Rows from block 3 of the text decoder, named by matrix and row number. Rows with one number belong to one neuron. Each number is 200 + 20 x the weight over its row's rms, rounded and kept within 0 to 999. All counts start at 0. After the name is the row's rms in percent of the matrix's.
# fc1: MLP up (decoder.blocks.3.mlp.fc1.weight, 1024x256), inputs 128-255
# fc2: MLP down (decoder.blocks.3.mlp.fc2.weight, 256x1024, transposed), outputs 128-255
fc1.842,101,185,228,183,156,171,185,210,172,221,180,185,187,242,179,213,209,211,185,202,214,184,172,205,226,183,233,207,208,176,202,203,214,195,175,171,221,208,197,201,202,215,172,195,183,211,152,185,208,223,206,219,196,216,180,211,181,212,177,174,201,187,239,215,218,195,203,227,196,191,217,205,204,234,213,218,194,209,190,180,212,206,192,237,199,173,225,175,222,240,174,208,198,194,183,194,242,175,193,225,150,227,187,214,164,196,202,253,198,189,177,224,155,206,207,211,220,178,190,166,222,176,179,203,187,183,229,197,207
fc2.842,098,204,208,212,171,165,201,198,190,193,174,182,192,218,184,158,214,184,190,207,194,221,183,210,207,193,213,209,198,193,176,206,188,213,187,246,230,183,198,260,158,186,142,214,194,213,231,203,209,220,194,220,186,216,226,181,180,240,202,186,195,225,216,214,180,178,205,178,200,193,226,192,190,215,214,186,189,186,206,151,205,192,242,157,173,214,206,217,226,186,202,211,225,185,208,189,217,181,212,237,203,210,206,213,208,203,191,187,168,184,236,200,209,167,211,227,170,170,172,195,201,219,199,186,202,231,220,216,201
fc1.843,091,221,191,213,230,217,183,218,156,224,247,184,229,196,179,207,199,178,198,179,185,189,204,225,203,192,168,194,198,227,171,195,206,226,204,208,219,199,198,217,233,185,203,208,185,175,198,212,215,187,181,179,187,200,192,167,209,209,205,207,189,196,193,253,189,196,206,208,202,192,205,230,227,214,233,208,202,204,189,197,184,201,196,226,180,223,224,208,211,184,207,226,220,203,215,206,218,221,228,207,187,215,236,178,204,208,204,231,180,196,226,238,226,201,227,187,174,196,195,208,218,215,158,193,230,226,182,202,204
fc2.843,093,240,197,184,218,206,165,196,206,198,194,224,219,187,202,198,190,222,137,215,152,238,207,237,219,189,199,160,207,201,198,207,213,188,188,213,191,181,208,205,196,195,224,162,209,216,191,179,200,195,204,208,186,185,221,203,201,231,198,210,215,193,209,195,240,222,177,165,222,197,156,215,215,189,177,173,208,197,219,203,206,193,207,208,196,210,213,160,187,198,205,203,180,199,205,196,221,216,210,203,164,189,186,202,178,177,182,218,192,217,197,219,215,200,208,203,227,168,202,171,220,179,200,175,219,193,194,218,192
fc1.844,100,209,180,189,227,236,228,172,162,213,178,212,223,185,202,205,183,206,203,202,178,171,231,190,194,217,207,206,170,234,225,196,204,180,175,213,209,208,222,203,209,193,252,194,196,185,204,176,205,189,208,210,215,167,216,183,182,212,194,211,187,230,227,210,204,212,184,204,180,211,206,213,233,206,179,198,180,147,211,215,224,229,254,205,198,192,231,162,202,226,203,227,214,214,159,221,177,202,182,175,193,181,245,217,229,165,237,168,210,180,198,199,208,201,197,222,221,147,160,185,217,208,191,200,174,205,184,224,195
fc2.844,108,193,178,185,223,195,217,207,186,225,181,172,229,224,224,216,199,204,187,191,169,190,238,204,227,206,220,214,186,180,184,225,207,198,211,207,174,193,192,189,194,209,227,240,192,181,181,190,194,197,205,216,175,207,187,213,211,183,170,187,195,211,192,182,173,182,204,213,193,221,219,224,189,200,202,192,197,187,191,180,213,172,184,194,157,190,223,178,204,214,203,231,210,170,198,197,171,167,179,198,207,201,217,180,202,162,212,192,207,188,218,182,168,165,259,227,189,189,200,216,190,202,172,167,207,187,221,219,202
fc1.845,095,192,169,210,184,207,203,205,229,228,199,208,180,200,192,214,215,203,207,208,223,204,180,212,215,188,206,172,219,235,198,229,243,196,175,239,216,184,203,195,214,188,207,201,185,205,245,217,224,212,187,169,201,228,203,183,157,170,164,169,197,185,213,195,231,235,202,192,216,178,205,229,245,192,176,205,171,174,197,196,202,206,225,181,188,207,219,191,195,226,224,218,239,196,188,210,172,214,200,183,181,194,209,218,187,180,176,245,206,175,168,203,193,184,190,184,207,188,198,189,178,199,240,227,220,165,221,204,207
fc2.845,094,201,205,227,219,187,168,189,218,182,244,197,220,183,208,202,194,226,201,183,184,210,215,215,194,187,178,214,213,200,180,169,188,178,196,202,204,191,191,177,213,174,153,189,225,235,212,222,196,230,236,218,178,195,205,192,201,227,219,245,200,202,192,184,212,180,218,164,175,182,175,181,171,172,223,215,203,192,194,206,176,195,198,183,185,192,202,195,195,202,214,147,179,212,223,189,201,195,180,205,219,206,178,201,179,195,191,160,190,196,207,161,220,167,207,232,178,188,196,177,222,213,218,203,202,201,179,223,189
fc1.846,100,208,227,189,203,207,231,194,188,190,242,219,229,201,227,218,204,225,224,229,179,188,224,226,225,199,248,200,214,221,216,174,208,226,194,206,207,194,181,209,218,182,201,244,213,204,193,200,199,196,190,177,203,181,179,210,208,204,184,214,148,203,216,179,186,210,207,220,208,229,175,168,190,217,214,222,203,224,209,203,216,227,188,212,179,173,201,196,189,165,189,164,192,195,226,226,187,168,205,157,173,182,219,219,214,180,210,205,223,188,194,223,179,219,167,215,197,185,202,153,210,200,186,208,193,235,182,222,213
fc2.846,096,229,159,206,229,200,216,194,194,219,196,178,187,192,178,183,221,219,195,195,197,209,242,190,160,210,170,203,219,188,213,213,193,208,197,187,218,230,205,236,199,168,233,208,194,154,206,185,212,195,182,231,212,224,182,170,175,215,196,205,197,224,187,175,196,188,232,196,197,191,175,185,218,193,209,201,208,193,171,195,236,198,228,229,217,198,212,203,211,185,224,192,200,200,200,231,212,199,228,184,189,194,184,183,209,229,180,232,192,189,203,223,226,231,211,194,180,218,219,222,217,222,205,188,187,178,199,179,212
fc1.847,102,212,179,176,206,198,204,193,201,225,218,210,134,208,225,215,184,185,209,185,196,217,210,177,205,179,198,202,224,206,190,188,189,238,132,196,210,209,190,195,184,229,175,204,223,183,204,205,223,165,210,216,203,181,184,186,228,207,225,197,190,204,221,168,215,220,155,198,208,184,176,189,212,228,182,193,179,213,219,230,232,184,223,196,207,188,213,175,186,213,200,220,219,187,190,174,172,219,195,228,216,226,210,180,224,224,206,222,189,201,182,234,222,225,173,204,194,201,166,191,192,210,201,222,221,197,215,185,179
fc2.847,096,202,196,237,220,206,188,211,209,210,209,212,214,212,193,200,181,171,189,197,237,177,196,196,175,221,173,208,200,168,219,210,171,195,178,211,204,200,186,195,192,195,222,217,202,191,176,177,225,201,186,167,239,192,223,212,175,174,214,174,200,171,205,234,223,179,206,186,191,219,141,213,228,253,220,204,188,202,199,169,222,222,218,200,184,228,221,188,225,196,188,189,206,201,211,196,192,229,206,172,172,192,223,212,151,199,210,191,182,215,211,217,157,221,187,156,212,224,206,201,201,160,211,212,214,197,192,214,198
fc1.848,100,223,181,193,208,197,218,203,182,197,172,209,193,210,205,205,180,233,223,200,165,228,193,156,185,204,193,207,205,184,157,210,191,228,173,210,163,191,205,201,189,178,200,240,185,170,178,246,227,188,228,199,203,245,189,202,214,195,224,188,201,182,188,191,219,206,174,227,194,197,196,188,200,199,210,189,158,223,228,205,181,188,198,232,205,181,206,213,211,199,155,175,180,227,188,221,219,164,205,194,193,215,207,200,239,214,229,201,159,178,188,186,215,183,206,180,189,255,203,162,218,180,211,196,198,223,193,156,213
fc2.848,103,157,221,206,192,201,219,209,208,218,199,208,158,205,174,154,228,174,182,190,185,217,191,228,198,230,203,171,201,220,235,190,242,209,228,164,168,232,200,187,233,216,200,227,232,203,207,207,183,192,190,197,192,182,175,212,212,218,189,220,202,192,205,216,189,214,229,201,171,197,200,215,210,159,191,199,206,187,181,191,218,192,244,189,231,173,182,205,182,193,197,256,194,207,218,159,190,199,199,212,173,204,221,218,196,193,189,187,209,198,193,179,190,181,213,220,233,171,173,196,172,224,194,172,211,198,220,188,190
fc1.849,099,201,188,170,137,168,170,204,198,188,210,182,203,210,198,192,173,240,207,184,221,196,209,186,190,181,224,204,217,188,209,194,198,209,221,177,220,195,215,196,183,190,189,210,168,195,192,217,195,198,174,232,140,186,219,185,226,185,155,231,217,196,208,226,217,196,206,192,229,214,192,199,218,175,213,203,221,197,217,192,219,214,240,202,200,182,210,175,200,201,207,240,195,189,224,227,219,206,198,175,172,190,166,188,169,182,182,174,190,157,185,218,210,205,189,202,164,213,202,179,207,207,184,210,199,202,172,220,224
fc2.849,092,172,200,178,202,198,174,223,228,215,184,226,188,195,204,168,194,175,178,213,195,173,181,240,159,225,216,194,181,192,244,205,171,203,202,209,219,182,211,214,200,202,149,242,161,205,196,194,256,192,225,214,243,194,197,170,209,219,213,195,225,220,216,196,183,187,195,232,201,135,205,192,210,221,209,192,157,185,172,180,174,204,190,180,216,216,204,195,193,213,175,196,199,203,192,195,220,181,231,227,229,176,182,179,195,218,199,183,187,197,200,201,205,195,188,176,190,207,204,188,213,198,188,195,206,203,206,240,207
fc1.850,094,204,198,190,205,176,194,212,199,176,192,173,189,205,207,216,201,204,191,195,193,185,177,176,198,222,207,181,197,222,206,171,203,203,201,196,198,200,192,192,209,218,197,181,185,193,228,206,205,221,200,203,186,191,209,188,201,227,188,198,146,223,205,207,224,245,215,238,230,210,201,182,180,186,136,214,202,181,212,180,156,198,248,217,209,178,196,211,203,211,209,176,179,138,206,182,211,198,187,202,172,194,159,206,200,182,173,204,185,220,192,211,201,233,208,232,202,206,175,181,183,210,208,175,174,171,218,215,198
fc2.850,089,210,201,208,209,181,186,212,176,211,188,215,217,228,180,194,160,184,217,206,212,198,213,197,179,206,200,194,217,176,195,217,229,170,191,202,198,168,202,233,199,170,196,182,208,195,190,209,217,186,196,178,199,226,214,221,200,159,209,190,192,182,205,194,203,197,214,188,194,204,198,191,203,205,223,192,190,220,209,217,212,216,165,212,202,223,182,198,160,219,195,217,222,226,181,187,220,208,163,210,207,233,254,192,227,202,174,222,187,178,194,240,209,184,244,197,146,199,193,179,192,237,192,189,180,200,178,213,210
fc1.851,101,182,210,218,218,196,204,180,225,215,221,213,197,195,201,187,194,172,169,205,211,224,153,207,225,191,191,221,207,182,181,221,224,192,190,176,216,185,162,213,215,204,186,161,211,190,200,195,175,222,192,156,183,203,206,227,191,217,236,196,160,226,207,183,185,195,173,235,194,215,209,216,212,205,190,227,211,217,205,219,194,226,218,203,177,184,209,179,217,223,232,203,170,180,177,182,187,183,179,196,175,215,184,217,234,207,184,184,210,200,187,202,213,196,217,233,186,193,176,228,202,195,203,173,196,169,187,236,244
fc2.851,090,192,194,194,198,199,176,223,215,226,168,204,201,173,205,179,218,218,176,220,202,190,212,194,209,196,206,182,193,168,176,193,161,207,181,197,200,198,233,188,195,212,202,187,185,222,227,189,191,201,206,200,202,168,201,172,193,233,147,196,250,197,188,177,216,197,212,157,215,167,178,181,216,208,235,197,199,205,183,183,167,218,168,225,206,189,188,210,192,161,168,203,179,195,210,186,180,190,183,246,206,203,195,254,177,159,220,240,200,200,201,151,187,241,221,183,200,188,234,188,216,223,183,237,181,233,207,175,181
fc1.852,104,195,172,198,230,192,208,209,195,208,191,228,221,206,171,174,160,228,231,186,218,226,212,219,228,179,200,234,247,195,175,178,182,225,212,176,177,176,207,181,174,189,214,192,210,216,209,215,196,199,194,209,163,139,183,199,189,237,222,213,210,183,197,165,202,213,180,253,180,193,235,242,150,202,213,219,174,196,171,218,187,216,177,149,173,213,220,194,208,229,210,221,202,191,192,196,187,189,212,179,214,205,168,193,228,219,206,187,189,197,192,220,205,199,191,209,204,207,176,197,196,184,187,179,206,183,216,170,175
fc2.852,099,211,201,234,212,205,171,221,192,200,187,192,179,201,219,181,194,190,226,197,200,200,180,225,189,156,224,207,206,202,189,216,188,205,204,183,198,177,212,197,212,190,228,195,204,209,175,194,190,191,198,187,216,194,200,194,209,206,188,213,217,216,191,203,211,207,197,214,187,189,184,208,177,181,245,183,238,214,188,162,177,239,215,169,194,166,179,197,201,158,201,151,201,154,214,169,202,221,197,200,194,192,219,181,216,188,186,194,189,211,183,235,205,221,173,205,174,189,234,213,175,163,177,240,212,148,218,224,192
fc1.853,103,189,188,239,195,165,237,202,170,194,216,197,183,174,247,223,180,222,209,206,184,218,179,204,223,185,171,198,199,186,197,213,166,204,215,248,173,176,193,197,178,177,212,212,203,166,194,206,210,193,209,152,208,217,224,202,203,188,209,209,175,156,202,173,215,228,227,194,211,211,229,194,172,209,218,215,190,230,229,199,185,220,187,238,198,167,209,197,210,195,164,187,188,204,190,222,227,209,203,185,194,223,220,176,195,232,181,191,231,159,208,174,240,222,191,222,207,202,209,201,255,167,164,221,203,215,173,201,216
fc2.853,105,232,164,212,198,240,199,200,185,207,217,207,237,201,223,183,209,238,190,159,198,193,182,195,162,186,191,190,166,222,201,212,210,194,214,133,202,199,206,175,202,215,209,225,209,180,231,193,189,207,203,182,202,231,220,201,215,224,186,168,204,207,216,194,177,188,226,202,186,198,235,211,193,224,182,206,178,218,205,207,220,215,201,184,232,198,197,215,167,201,165,175,211,228,200,199,201,188,206,181,222,232,217,212,197,171,228,187,212,211,183,241,204,205,232,165,147,195,155,222,191,212,228,207,256,202,239,197,156
fc1.854,101,203,214,178,225,202,206,174,213,199,205,224,196,213,213,215,178,203,203,203,226,205,165,165,184,197,198,181,231,206,224,204,201,229,176,187,204,198,202,229,189,204,232,222,188,170,186,213,167,226,208,237,182,181,197,239,199,214,205,208,182,206,203,164,217,194,194,228,207,191,173,215,217,258,180,217,205,226,176,208,203,155,200,224,215,239,172,189,234,188,199,208,209,200,214,201,198,221,168,187,209,165,215,169,198,212,200,229,166,203,178,186,190,204,171,200,213,230,166,207,199,214,179,208,210,207,203,205,205
fc2.854,095,182,213,218,176,221,161,214,184,187,191,177,223,195,199,188,164,239,235,174,173,200,208,183,173,193,199,193,225,207,181,175,188,185,204,185,242,190,197,207,183,235,195,174,221,218,199,184,203,222,204,200,209,211,154,162,198,205,199,229,240,208,232,202,172,226,199,206,213,189,210,219,185,176,211,191,184,172,230,188,184,195,209,222,205,208,215,263,175,219,200,182,208,222,220,172,221,199,176,225,229,207,215,190,196,224,234,195,192,223,195,191,177,229,189,205,175,208,214,209,185,175,201,205,191,198,210,195,216
fc1.855,102,209,170,207,198,215,196,185,174,241,194,203,193,205,156,195,210,204,186,206,208,198,211,203,174,206,188,209,191,204,193,202,183,211,194,213,218,225,230,200,185,171,224,202,188,244,196,201,185,183,197,192,145,198,226,184,212,203,166,190,173,191,189,232,227,230,182,198,206,164,187,174,210,215,181,219,240,218,187,203,220,233,218,221,208,183,180,217,194,171,175,204,200,207,199,234,179,219,206,173,175,194,180,197,188,206,240,203,177,184,248,190,204,193,204,191,217,200,198,216,188,219,188,245,224,206,226,229,217
fc2.855,106,218,200,226,169,244,230,194,190,179,202,197,220,200,176,153,228,210,188,187,196,195,199,188,186,178,217,226,149,214,197,233,208,172,211,198,223,215,219,186,230,192,220,221,197,213,215,208,197,215,214,203,174,171,191,193,208,223,219,166,204,220,168,206,204,222,179,188,193,192,156,175,198,196,214,206,197,203,221,212,226,190,183,202,155,231,194,208,213,218,213,194,213,218,237,172,166,188,213,213,215,166,206,233,192,183,197,197,202,171,209,208,217,189,199,202,252,191,181,207,204,198,202,217,218,166,232,192,204
fc1.856,102,211,186,197,198,243,197,181,215,214,169,203,181,191,238,238,172,221,194,214,257,176,195,198,189,213,219,185,199,186,183,189,200,210,171,231,218,176,218,175,209,179,201,191,191,186,171,189,168,190,214,208,213,165,202,192,204,182,227,199,193,180,180,187,216,226,226,196,175,199,188,229,209,212,235,210,192,219,186,189,209,210,238,194,203,246,198,216,213,197,189,200,200,225,206,175,203,202,165,193,217,204,185,213,247,220,219,197,206,217,202,247,154,222,221,192,163,182,191,179,213,220,211,223,185,193,185,184,205
fc2.856,107,233,171,206,216,193,195,211,212,230,196,200,214,162,217,190,213,208,182,195,219,180,212,192,233,203,232,206,232,217,201,198,227,197,196,220,224,177,216,212,213,179,233,192,211,224,225,192,219,197,203,182,198,159,230,212,173,197,166,183,176,171,192,209,215,189,226,206,200,193,186,177,213,186,189,220,194,236,187,184,220,213,175,191,201,211,158,189,213,206,193,180,232,211,187,192,230,207,209,240,212,237,231,214,206,186,189,175,244,165,210,169,188,230,210,178,196,213,207,207,212,180,191,188,172,240,188,147,188
fc1.857,105,206,203,169,194,195,170,233,196,185,219,210,218,188,166,179,216,176,195,209,217,232,207,202,207,149,221,173,216,160,224,187,184,183,152,187,180,191,187,225,181,219,229,225,237,207,154,196,224,212,202,203,213,162,228,197,197,222,205,216,152,195,191,194,182,214,176,175,204,171,198,253,174,190,204,183,204,219,228,204,233,189,192,200,245,195,210,200,199,207,212,208,210,194,178,230,157,192,211,225,198,215,236,222,200,194,197,201,174,147,187,166,221,207,198,190,206,202,222,169,174,200,190,224,182,239,218,199,203
fc2.857,106,202,198,180,228,217,189,169,211,189,192,220,219,226,186,226,180,202,180,215,181,198,201,193,213,187,201,204,210,227,232,229,216,196,159,180,194,214,208,198,239,213,211,189,166,171,195,220,208,195,223,210,213,218,205,160,196,204,269,201,199,219,191,220,221,214,189,228,247,201,188,164,196,195,221,224,196,193,186,185,202,184,197,202,206,210,185,191,191,195,218,224,215,197,212,193,188,192,224,177,193,191,189,179,222,191,162,215,150,215,215,223,182,163,198,189,221,235,259,181,231,208,211,212,202,195,207,190,205
fc1.858,098,197,166,192,194,183,224,213,218,212,213,193,222,178,209,191,216,218,203,203,198,208,180,181,206,192,191,198,197,230,192,182,204,176,187,249,212,209,139,220,207,243,198,219,187,222,213,216,243,208,199,200,219,201,161,193,188,246,202,189,203,198,206,202,196,220,217,212,158,196,210,199,196,239,207,207,251,183,217,163,209,244,206,179,197,211,216,187,196,197,177,229,201,176,211,186,197,201,214,203,198,190,191,176,222,218,217,225,200,197,152,218,220,213,175,214,183,212,215,186,234,198,218,194,214,175,205,186,215
fc2.858,107,217,191,190,190,205,202,192,200,169,189,198,200,184,201,215,221,186,185,226,201,213,176,210,191,222,204,204,177,180,202,188,210,207,193,211,200,170,231,231,204,220,216,220,184,154,206,189,183,195,186,162,207,201,204,210,222,210,237,212,217,174,178,200,206,215,166,190,233,197,204,198,175,177,210,201,192,206,165,157,207,209,182,183,189,195,205,197,206,205,180,179,178,222,223,216,222,200,163,169,212,177,243,210,222,195,210,183,211,225,197,180,224,218,224,180,147,226,220,223,208,208,203,181,190,227,226,194,232
fc1.859,097,206,210,187,208,210,203,167,208,212,219,183,212,233,214,194,234,222,201,191,155,169,218,148,195,245,188,196,175,200,238,196,204,216,162,194,186,229,242,198,211,213,214,184,191,197,223,215,214,213,224,204,170,208,192,179,206,175,187,212,193,171,196,200,197,172,188,186,214,200,165,210,209,239,186,210,170,249,224,182,169,209,171,159,187,210,204,185,182,213,167,218,204,206,203,198,215,187,202,212,216,205,168,194,209,231,222,208,209,165,204,206,189,175,231,196,182,209,182,218,205,225,224,167,176,201,235,185,208
fc2.859,095,215,205,234,206,186,181,216,208,169,208,185,188,235,146,206,186,216,215,237,199,226,238,179,215,207,192,218,174,197,209,243,230,190,215,174,219,195,203,196,189,225,174,211,189,213,179,214,201,198,190,210,220,205,191,205,205,165,197,194,192,197,230,228,230,172,239,195,197,223,206,189,207,202,204,221,185,195,192,208,223,224,189,215,189,208,225,190,210,215,180,199,220,186,218,192,179,192,222,171,213,192,213,218,206,231,192,202,189,196,151,136,170,197,207,162,203,259,173,199,216,184,172,204,214,221,223,211,198
fc1.860,090,233,196,174,231,191,189,167,177,176,202,192,195,233,185,205,198,214,201,189,175,196,195,177,221,191,181,217,230,189,223,197,190,229,141,188,218,181,200,172,236,208,209,221,188,161,232,197,169,197,213,202,198,212,191,196,195,196,205,225,185,204,241,193,182,190,172,223,233,197,200,170,198,195,209,219,148,202,192,199,211,192,223,226,221,208,216,212,179,182,204,230,218,171,195,180,237,195,204,182,172,190,208,208,209,163,191,183,187,198,215,193,227,202,217,217,198,238,226,210,205,195,205,185,195,186,192,249,194
fc2.860,091,199,189,191,194,219,198,225,200,211,205,218,209,211,186,203,209,185,207,187,194,208,213,192,190,237,187,215,189,193,203,197,252,186,207,177,198,212,213,190,195,171,196,210,185,191,211,173,186,160,189,212,204,218,236,205,180,225,178,199,172,221,179,190,231,221,203,188,190,197,207,194,212,200,178,172,200,176,172,188,158,215,207,217,201,221,189,196,230,197,219,201,177,199,212,199,194,212,193,198,219,184,144,204,172,180,211,180,159,199,185,188,213,177,215,211,205,168,209,219,241,186,193,176,210,205,169,207,195
fc1.861,099,218,192,180,233,225,200,219,195,192,219,185,192,190,199,188,212,178,215,215,214,219,202,202,212,223,226,222,220,168,155,183,206,207,210,224,194,179,211,172,180,179,166,219,154,190,210,145,221,185,207,186,154,186,202,196,197,228,188,213,227,221,227,220,180,216,200,179,189,189,207,174,218,209,190,198,193,216,176,210,196,223,210,195,175,199,212,246,194,175,158,180,177,178,197,210,218,229,216,198,188,188,178,188,194,210,193,204,177,226,208,198,233,198,209,189,215,218,217,191,240,200,236,205,185,183,217,217,199
fc2.861,105,192,191,212,178,176,202,201,192,207,234,224,187,205,197,204,165,193,171,232,235,189,220,195,178,190,177,207,153,212,242,207,194,192,182,221,193,186,221,165,216,205,206,192,217,204,174,180,172,185,177,205,184,199,191,175,216,170,201,211,201,176,163,234,221,191,200,201,197,227,175,212,197,192,184,184,200,176,188,167,228,175,214,210,214,236,242,210,220,212,216,204,187,219,211,200,152,192,226,200,215,268,205,194,223,161,235,187,192,185,169,209,186,189,208,176,214,215,190,166,214,238,200,199,210,211,227,217,178
fc1.862,097,185,198,183,208,195,176,228,191,194,197,247,196,182,165,226,218,178,154,177,171,195,250,201,198,166,185,192,245,185,236,220,196,179,202,203,179,172,215,225,189,212,207,207,244,215,227,175,229,198,226,199,193,180,210,183,202,197,172,229,187,187,198,213,225,174,207,219,202,185,176,215,195,165,203,146,194,239,202,192,198,248,192,234,210,208,207,182,188,193,197,209,208,235,211,235,204,184,183,217,176,189,191,189,202,217,213,225,216,185,176,182,207,193,195,179,200,223,216,188,197,204,220,193,208,233,202,208,204
fc2.862,088,223,176,219,218,201,191,172,219,180,206,199,228,210,207,182,188,205,190,211,193,204,227,170,183,177,205,170,210,212,224,204,203,198,187,225,186,220,200,205,186,169,223,231,215,178,233,205,182,180,229,214,243,199,206,182,187,181,224,174,196,216,213,185,167,225,223,244,218,205,195,183,213,149,218,217,202,216,215,179,244,193,182,169,193,206,202,201,213,183,240,203,212,167,212,178,166,203,187,215,215,201,202,159,216,203,186,207,164,201,196,223,196,177,187,206,159,177,189,206,153,196,194,194,152,206,200,188,200
fc1.863,101,223,179,199,195,192,176,192,215,165,202,197,202,174,180,199,212,232,215,191,199,193,200,205,169,221,196,184,210,209,198,194,165,217,206,193,184,210,205,212,192,226,201,255,218,205,198,227,177,205,208,189,204,174,209,229,251,200,148,170,175,208,214,197,191,186,203,208,168,206,224,210,207,195,179,204,174,191,216,200,214,218,225,213,221,203,207,166,217,175,217,174,274,200,200,226,230,206,195,183,143,190,172,175,200,172,179,183,207,162,207,225,226,183,190,189,173,228,214,205,208,206,218,192,225,211,176,205,193
fc2.863,088,198,203,228,171,198,209,195,197,174,206,185,222,186,233,199,213,157,190,223,192,154,188,166,225,199,195,189,216,207,213,191,236,213,215,197,217,203,211,203,229,183,202,171,199,192,190,212,221,207,181,182,228,224,175,181,157,193,215,195,207,204,198,153,240,225,163,207,197,160,205,193,210,216,203,182,210,196,232,221,184,183,187,207,185,191,214,204,187,199,217,205,146,169,243,198,176,198,188,205,218,220,204,239,190,233,170,182,213,229,223,226,183,204,231,208,218,238,198,212,180,188,178,190,184,211,185,242,200
fc1.864,099,212,188,235,191,217,177,201,198,218,200,213,228,222,176,187,205,193,225,226,218,175,182,202,184,232,203,193,201,244,206,185,215,230,235,194,178,178,190,216,176,199,217,145,218,174,205,205,191,197,181,201,190,203,219,190,163,208,167,200,189,189,226,215,186,184,162,176,195,189,173,192,199,177,173,234,195,179,220,194,197,184,184,207,198,221,195,180,209,245,192,191,214,210,209,268,232,172,183,245,195,202,236,224,205,174,199,190,196,184,189,207,189,236,167,216,220,218,211,214,219,195,214,189,163,184,184,175,182
fc2.864,101,192,190,210,131,197,200,188,204,192,194,173,217,213,176,210,152,218,214,192,195,229,218,140,165,154,164,212,212,201,194,204,188,186,159,216,164,213,229,185,192,238,184,199,169,215,222,166,189,225,222,191,233,182,204,183,220,200,232,212,219,193,184,200,191,215,180,224,233,211,217,190,234,233,212,224,207,204,220,212,232,187,183,217,179,175,223,181,164,219,181,198,203,217,217,192,203,202,200,202,208,181,182,198,204,160,221,161,188,190,203,198,208,183,233,169,153,184,205,207,213,212,238,225,226,176,224,195,233
fc1.865,098,198,216,173,199,179,167,175,216,217,202,189,220,231,192,212,225,190,236,168,191,187,210,193,228,180,218,232,219,192,203,230,189,176,215,224,200,209,186,192,199,176,203,179,215,233,230,237,241,200,190,182,205,197,174,192,176,224,140,213,192,205,192,166,201,211,191,192,196,191,207,216,182,192,189,193,226,219,208,215,202,207,202,216,190,198,185,205,207,187,220,231,184,198,212,213,160,177,198,164,205,199,188,188,192,198,185,233,227,185,203,203,169,215,230,182,225,185,190,196,197,219,205,181,202,187,174,173,225
fc2.865,097,210,188,241,180,191,214,224,213,165,181,202,226,152,213,202,187,177,160,180,232,232,215,173,206,171,186,202,197,212,178,188,176,233,216,173,191,217,196,217,171,183,242,222,180,206,213,182,156,190,184,211,173,213,222,196,203,203,200,217,225,220,180,198,179,179,198,183,198,204,216,208,226,178,230,188,208,190,219,209,212,214,162,186,234,201,235,182,227,195,185,233,191,192,185,192,215,200,208,190,149,193,170,196,215,195,199,193,195,200,227,202,220,221,194,191,174,242,178,235,205,199,192,199,203,198,189,204,225
fc1.866,100,204,202,203,204,240,201,137,169,198,254,182,207,207,186,214,213,195,189,158,174,240,217,210,194,168,173,180,198,185,227,210,226,188,221,195,198,198,218,207,190,206,170,230,196,183,192,215,202,202,180,193,202,222,161,206,184,199,203,205,197,218,176,188,214,235,195,198,198,206,195,195,178,204,265,216,201,217,218,187,186,156,180,171,219,175,190,207,181,198,224,209,201,207,188,216,242,229,200,176,200,219,204,180,153,199,205,196,206,224,217,173,221,169,239,217,195,178,197,233,222,209,193,164,221,192,193,208,166
fc2.866,094,168,167,183,180,160,215,196,245,176,177,196,191,158,194,182,198,183,195,202,216,202,205,185,219,204,183,192,192,226,187,180,164,208,194,194,206,204,229,224,168,195,179,166,199,236,193,207,187,226,192,219,187,177,213,201,177,218,199,229,195,188,232,187,183,180,219,216,183,235,212,188,192,187,210,196,225,180,212,222,216,192,194,228,212,210,215,169,176,224,221,244,212,223,212,217,240,197,216,181,249,193,228,204,187,177,227,196,181,184,244,184,226,193,151,180,212,211,215,192,200,202,208,223,215,151,199,155,233
fc1.867,101,203,193,203,198,228,208,202,194,196,202,180,216,219,226,218,175,154,171,220,177,200,183,206,220,212,178,211,198,218,171,188,197,236,191,212,191,225,210,169,185,233,186,218,205,181,208,205,203,197,214,203,165,188,201,216,185,187,200,217,193,217,200,186,210,188,173,218,206,224,188,197,205,196,183,189,245,173,205,236,174,207,156,189,213,220,179,172,219,199,223,221,218,172,150,157,178,204,219,185,180,200,203,208,163,204,220,190,217,173,180,193,203,206,180,234,186,176,188,207,179,194,192,171,189,225,193,159,196
fc2.867,109,243,192,208,192,198,210,182,210,197,198,184,244,209,202,205,164,216,204,199,191,229,196,215,212,194,200,176,163,202,200,177,167,198,216,222,171,232,194,194,199,163,191,209,211,190,230,156,222,190,169,193,247,145,220,199,188,226,206,208,226,213,200,200,175,208,195,180,207,184,189,208,208,211,197,155,225,171,177,195,213,217,182,174,213,190,202,175,190,213,189,255,203,201,185,190,191,217,159,178,173,186,239,176,214,227,238,200,230,217,208,196,207,202,198,244,188,137,192,203,232,186,216,219,197,188,199,208,194
fc1.868,099,213,238,204,192,200,222,200,216,208,227,242,213,220,200,171,172,232,229,197,175,203,210,184,225,191,202,228,199,198,173,203,192,203,180,146,209,202,182,205,211,208,187,168,189,217,195,163,188,198,209,194,209,187,180,212,208,221,243,205,198,227,182,209,193,185,209,213,188,195,179,220,175,197,210,207,213,189,201,219,210,203,181,170,205,223,204,231,211,218,185,230,235,213,172,186,204,240,237,200,159,167,209,204,200,189,210,171,201,216,148,208,207,204,204,156,199,169,230,196,210,220,235,185,236,192,216,217,219
fc2.868,093,194,238,185,180,229,234,189,201,144,174,214,181,173,188,228,182,214,199,166,169,237,169,218,164,198,218,210,185,190,186,178,228,228,198,202,187,176,192,196,229,183,220,184,198,205,233,181,194,193,182,199,189,218,207,208,201,242,232,207,190,213,213,179,209,212,174,221,215,189,216,186,193,213,200,177,225,192,167,213,180,191,195,220,170,203,216,194,185,254,211,204,212,214,201,217,160,191,192,198,232,223,168,187,175,206,191,200,212,207,205,212,202,164,206,209,192,196,193,181,208,167,203,197,226,146,190,177,216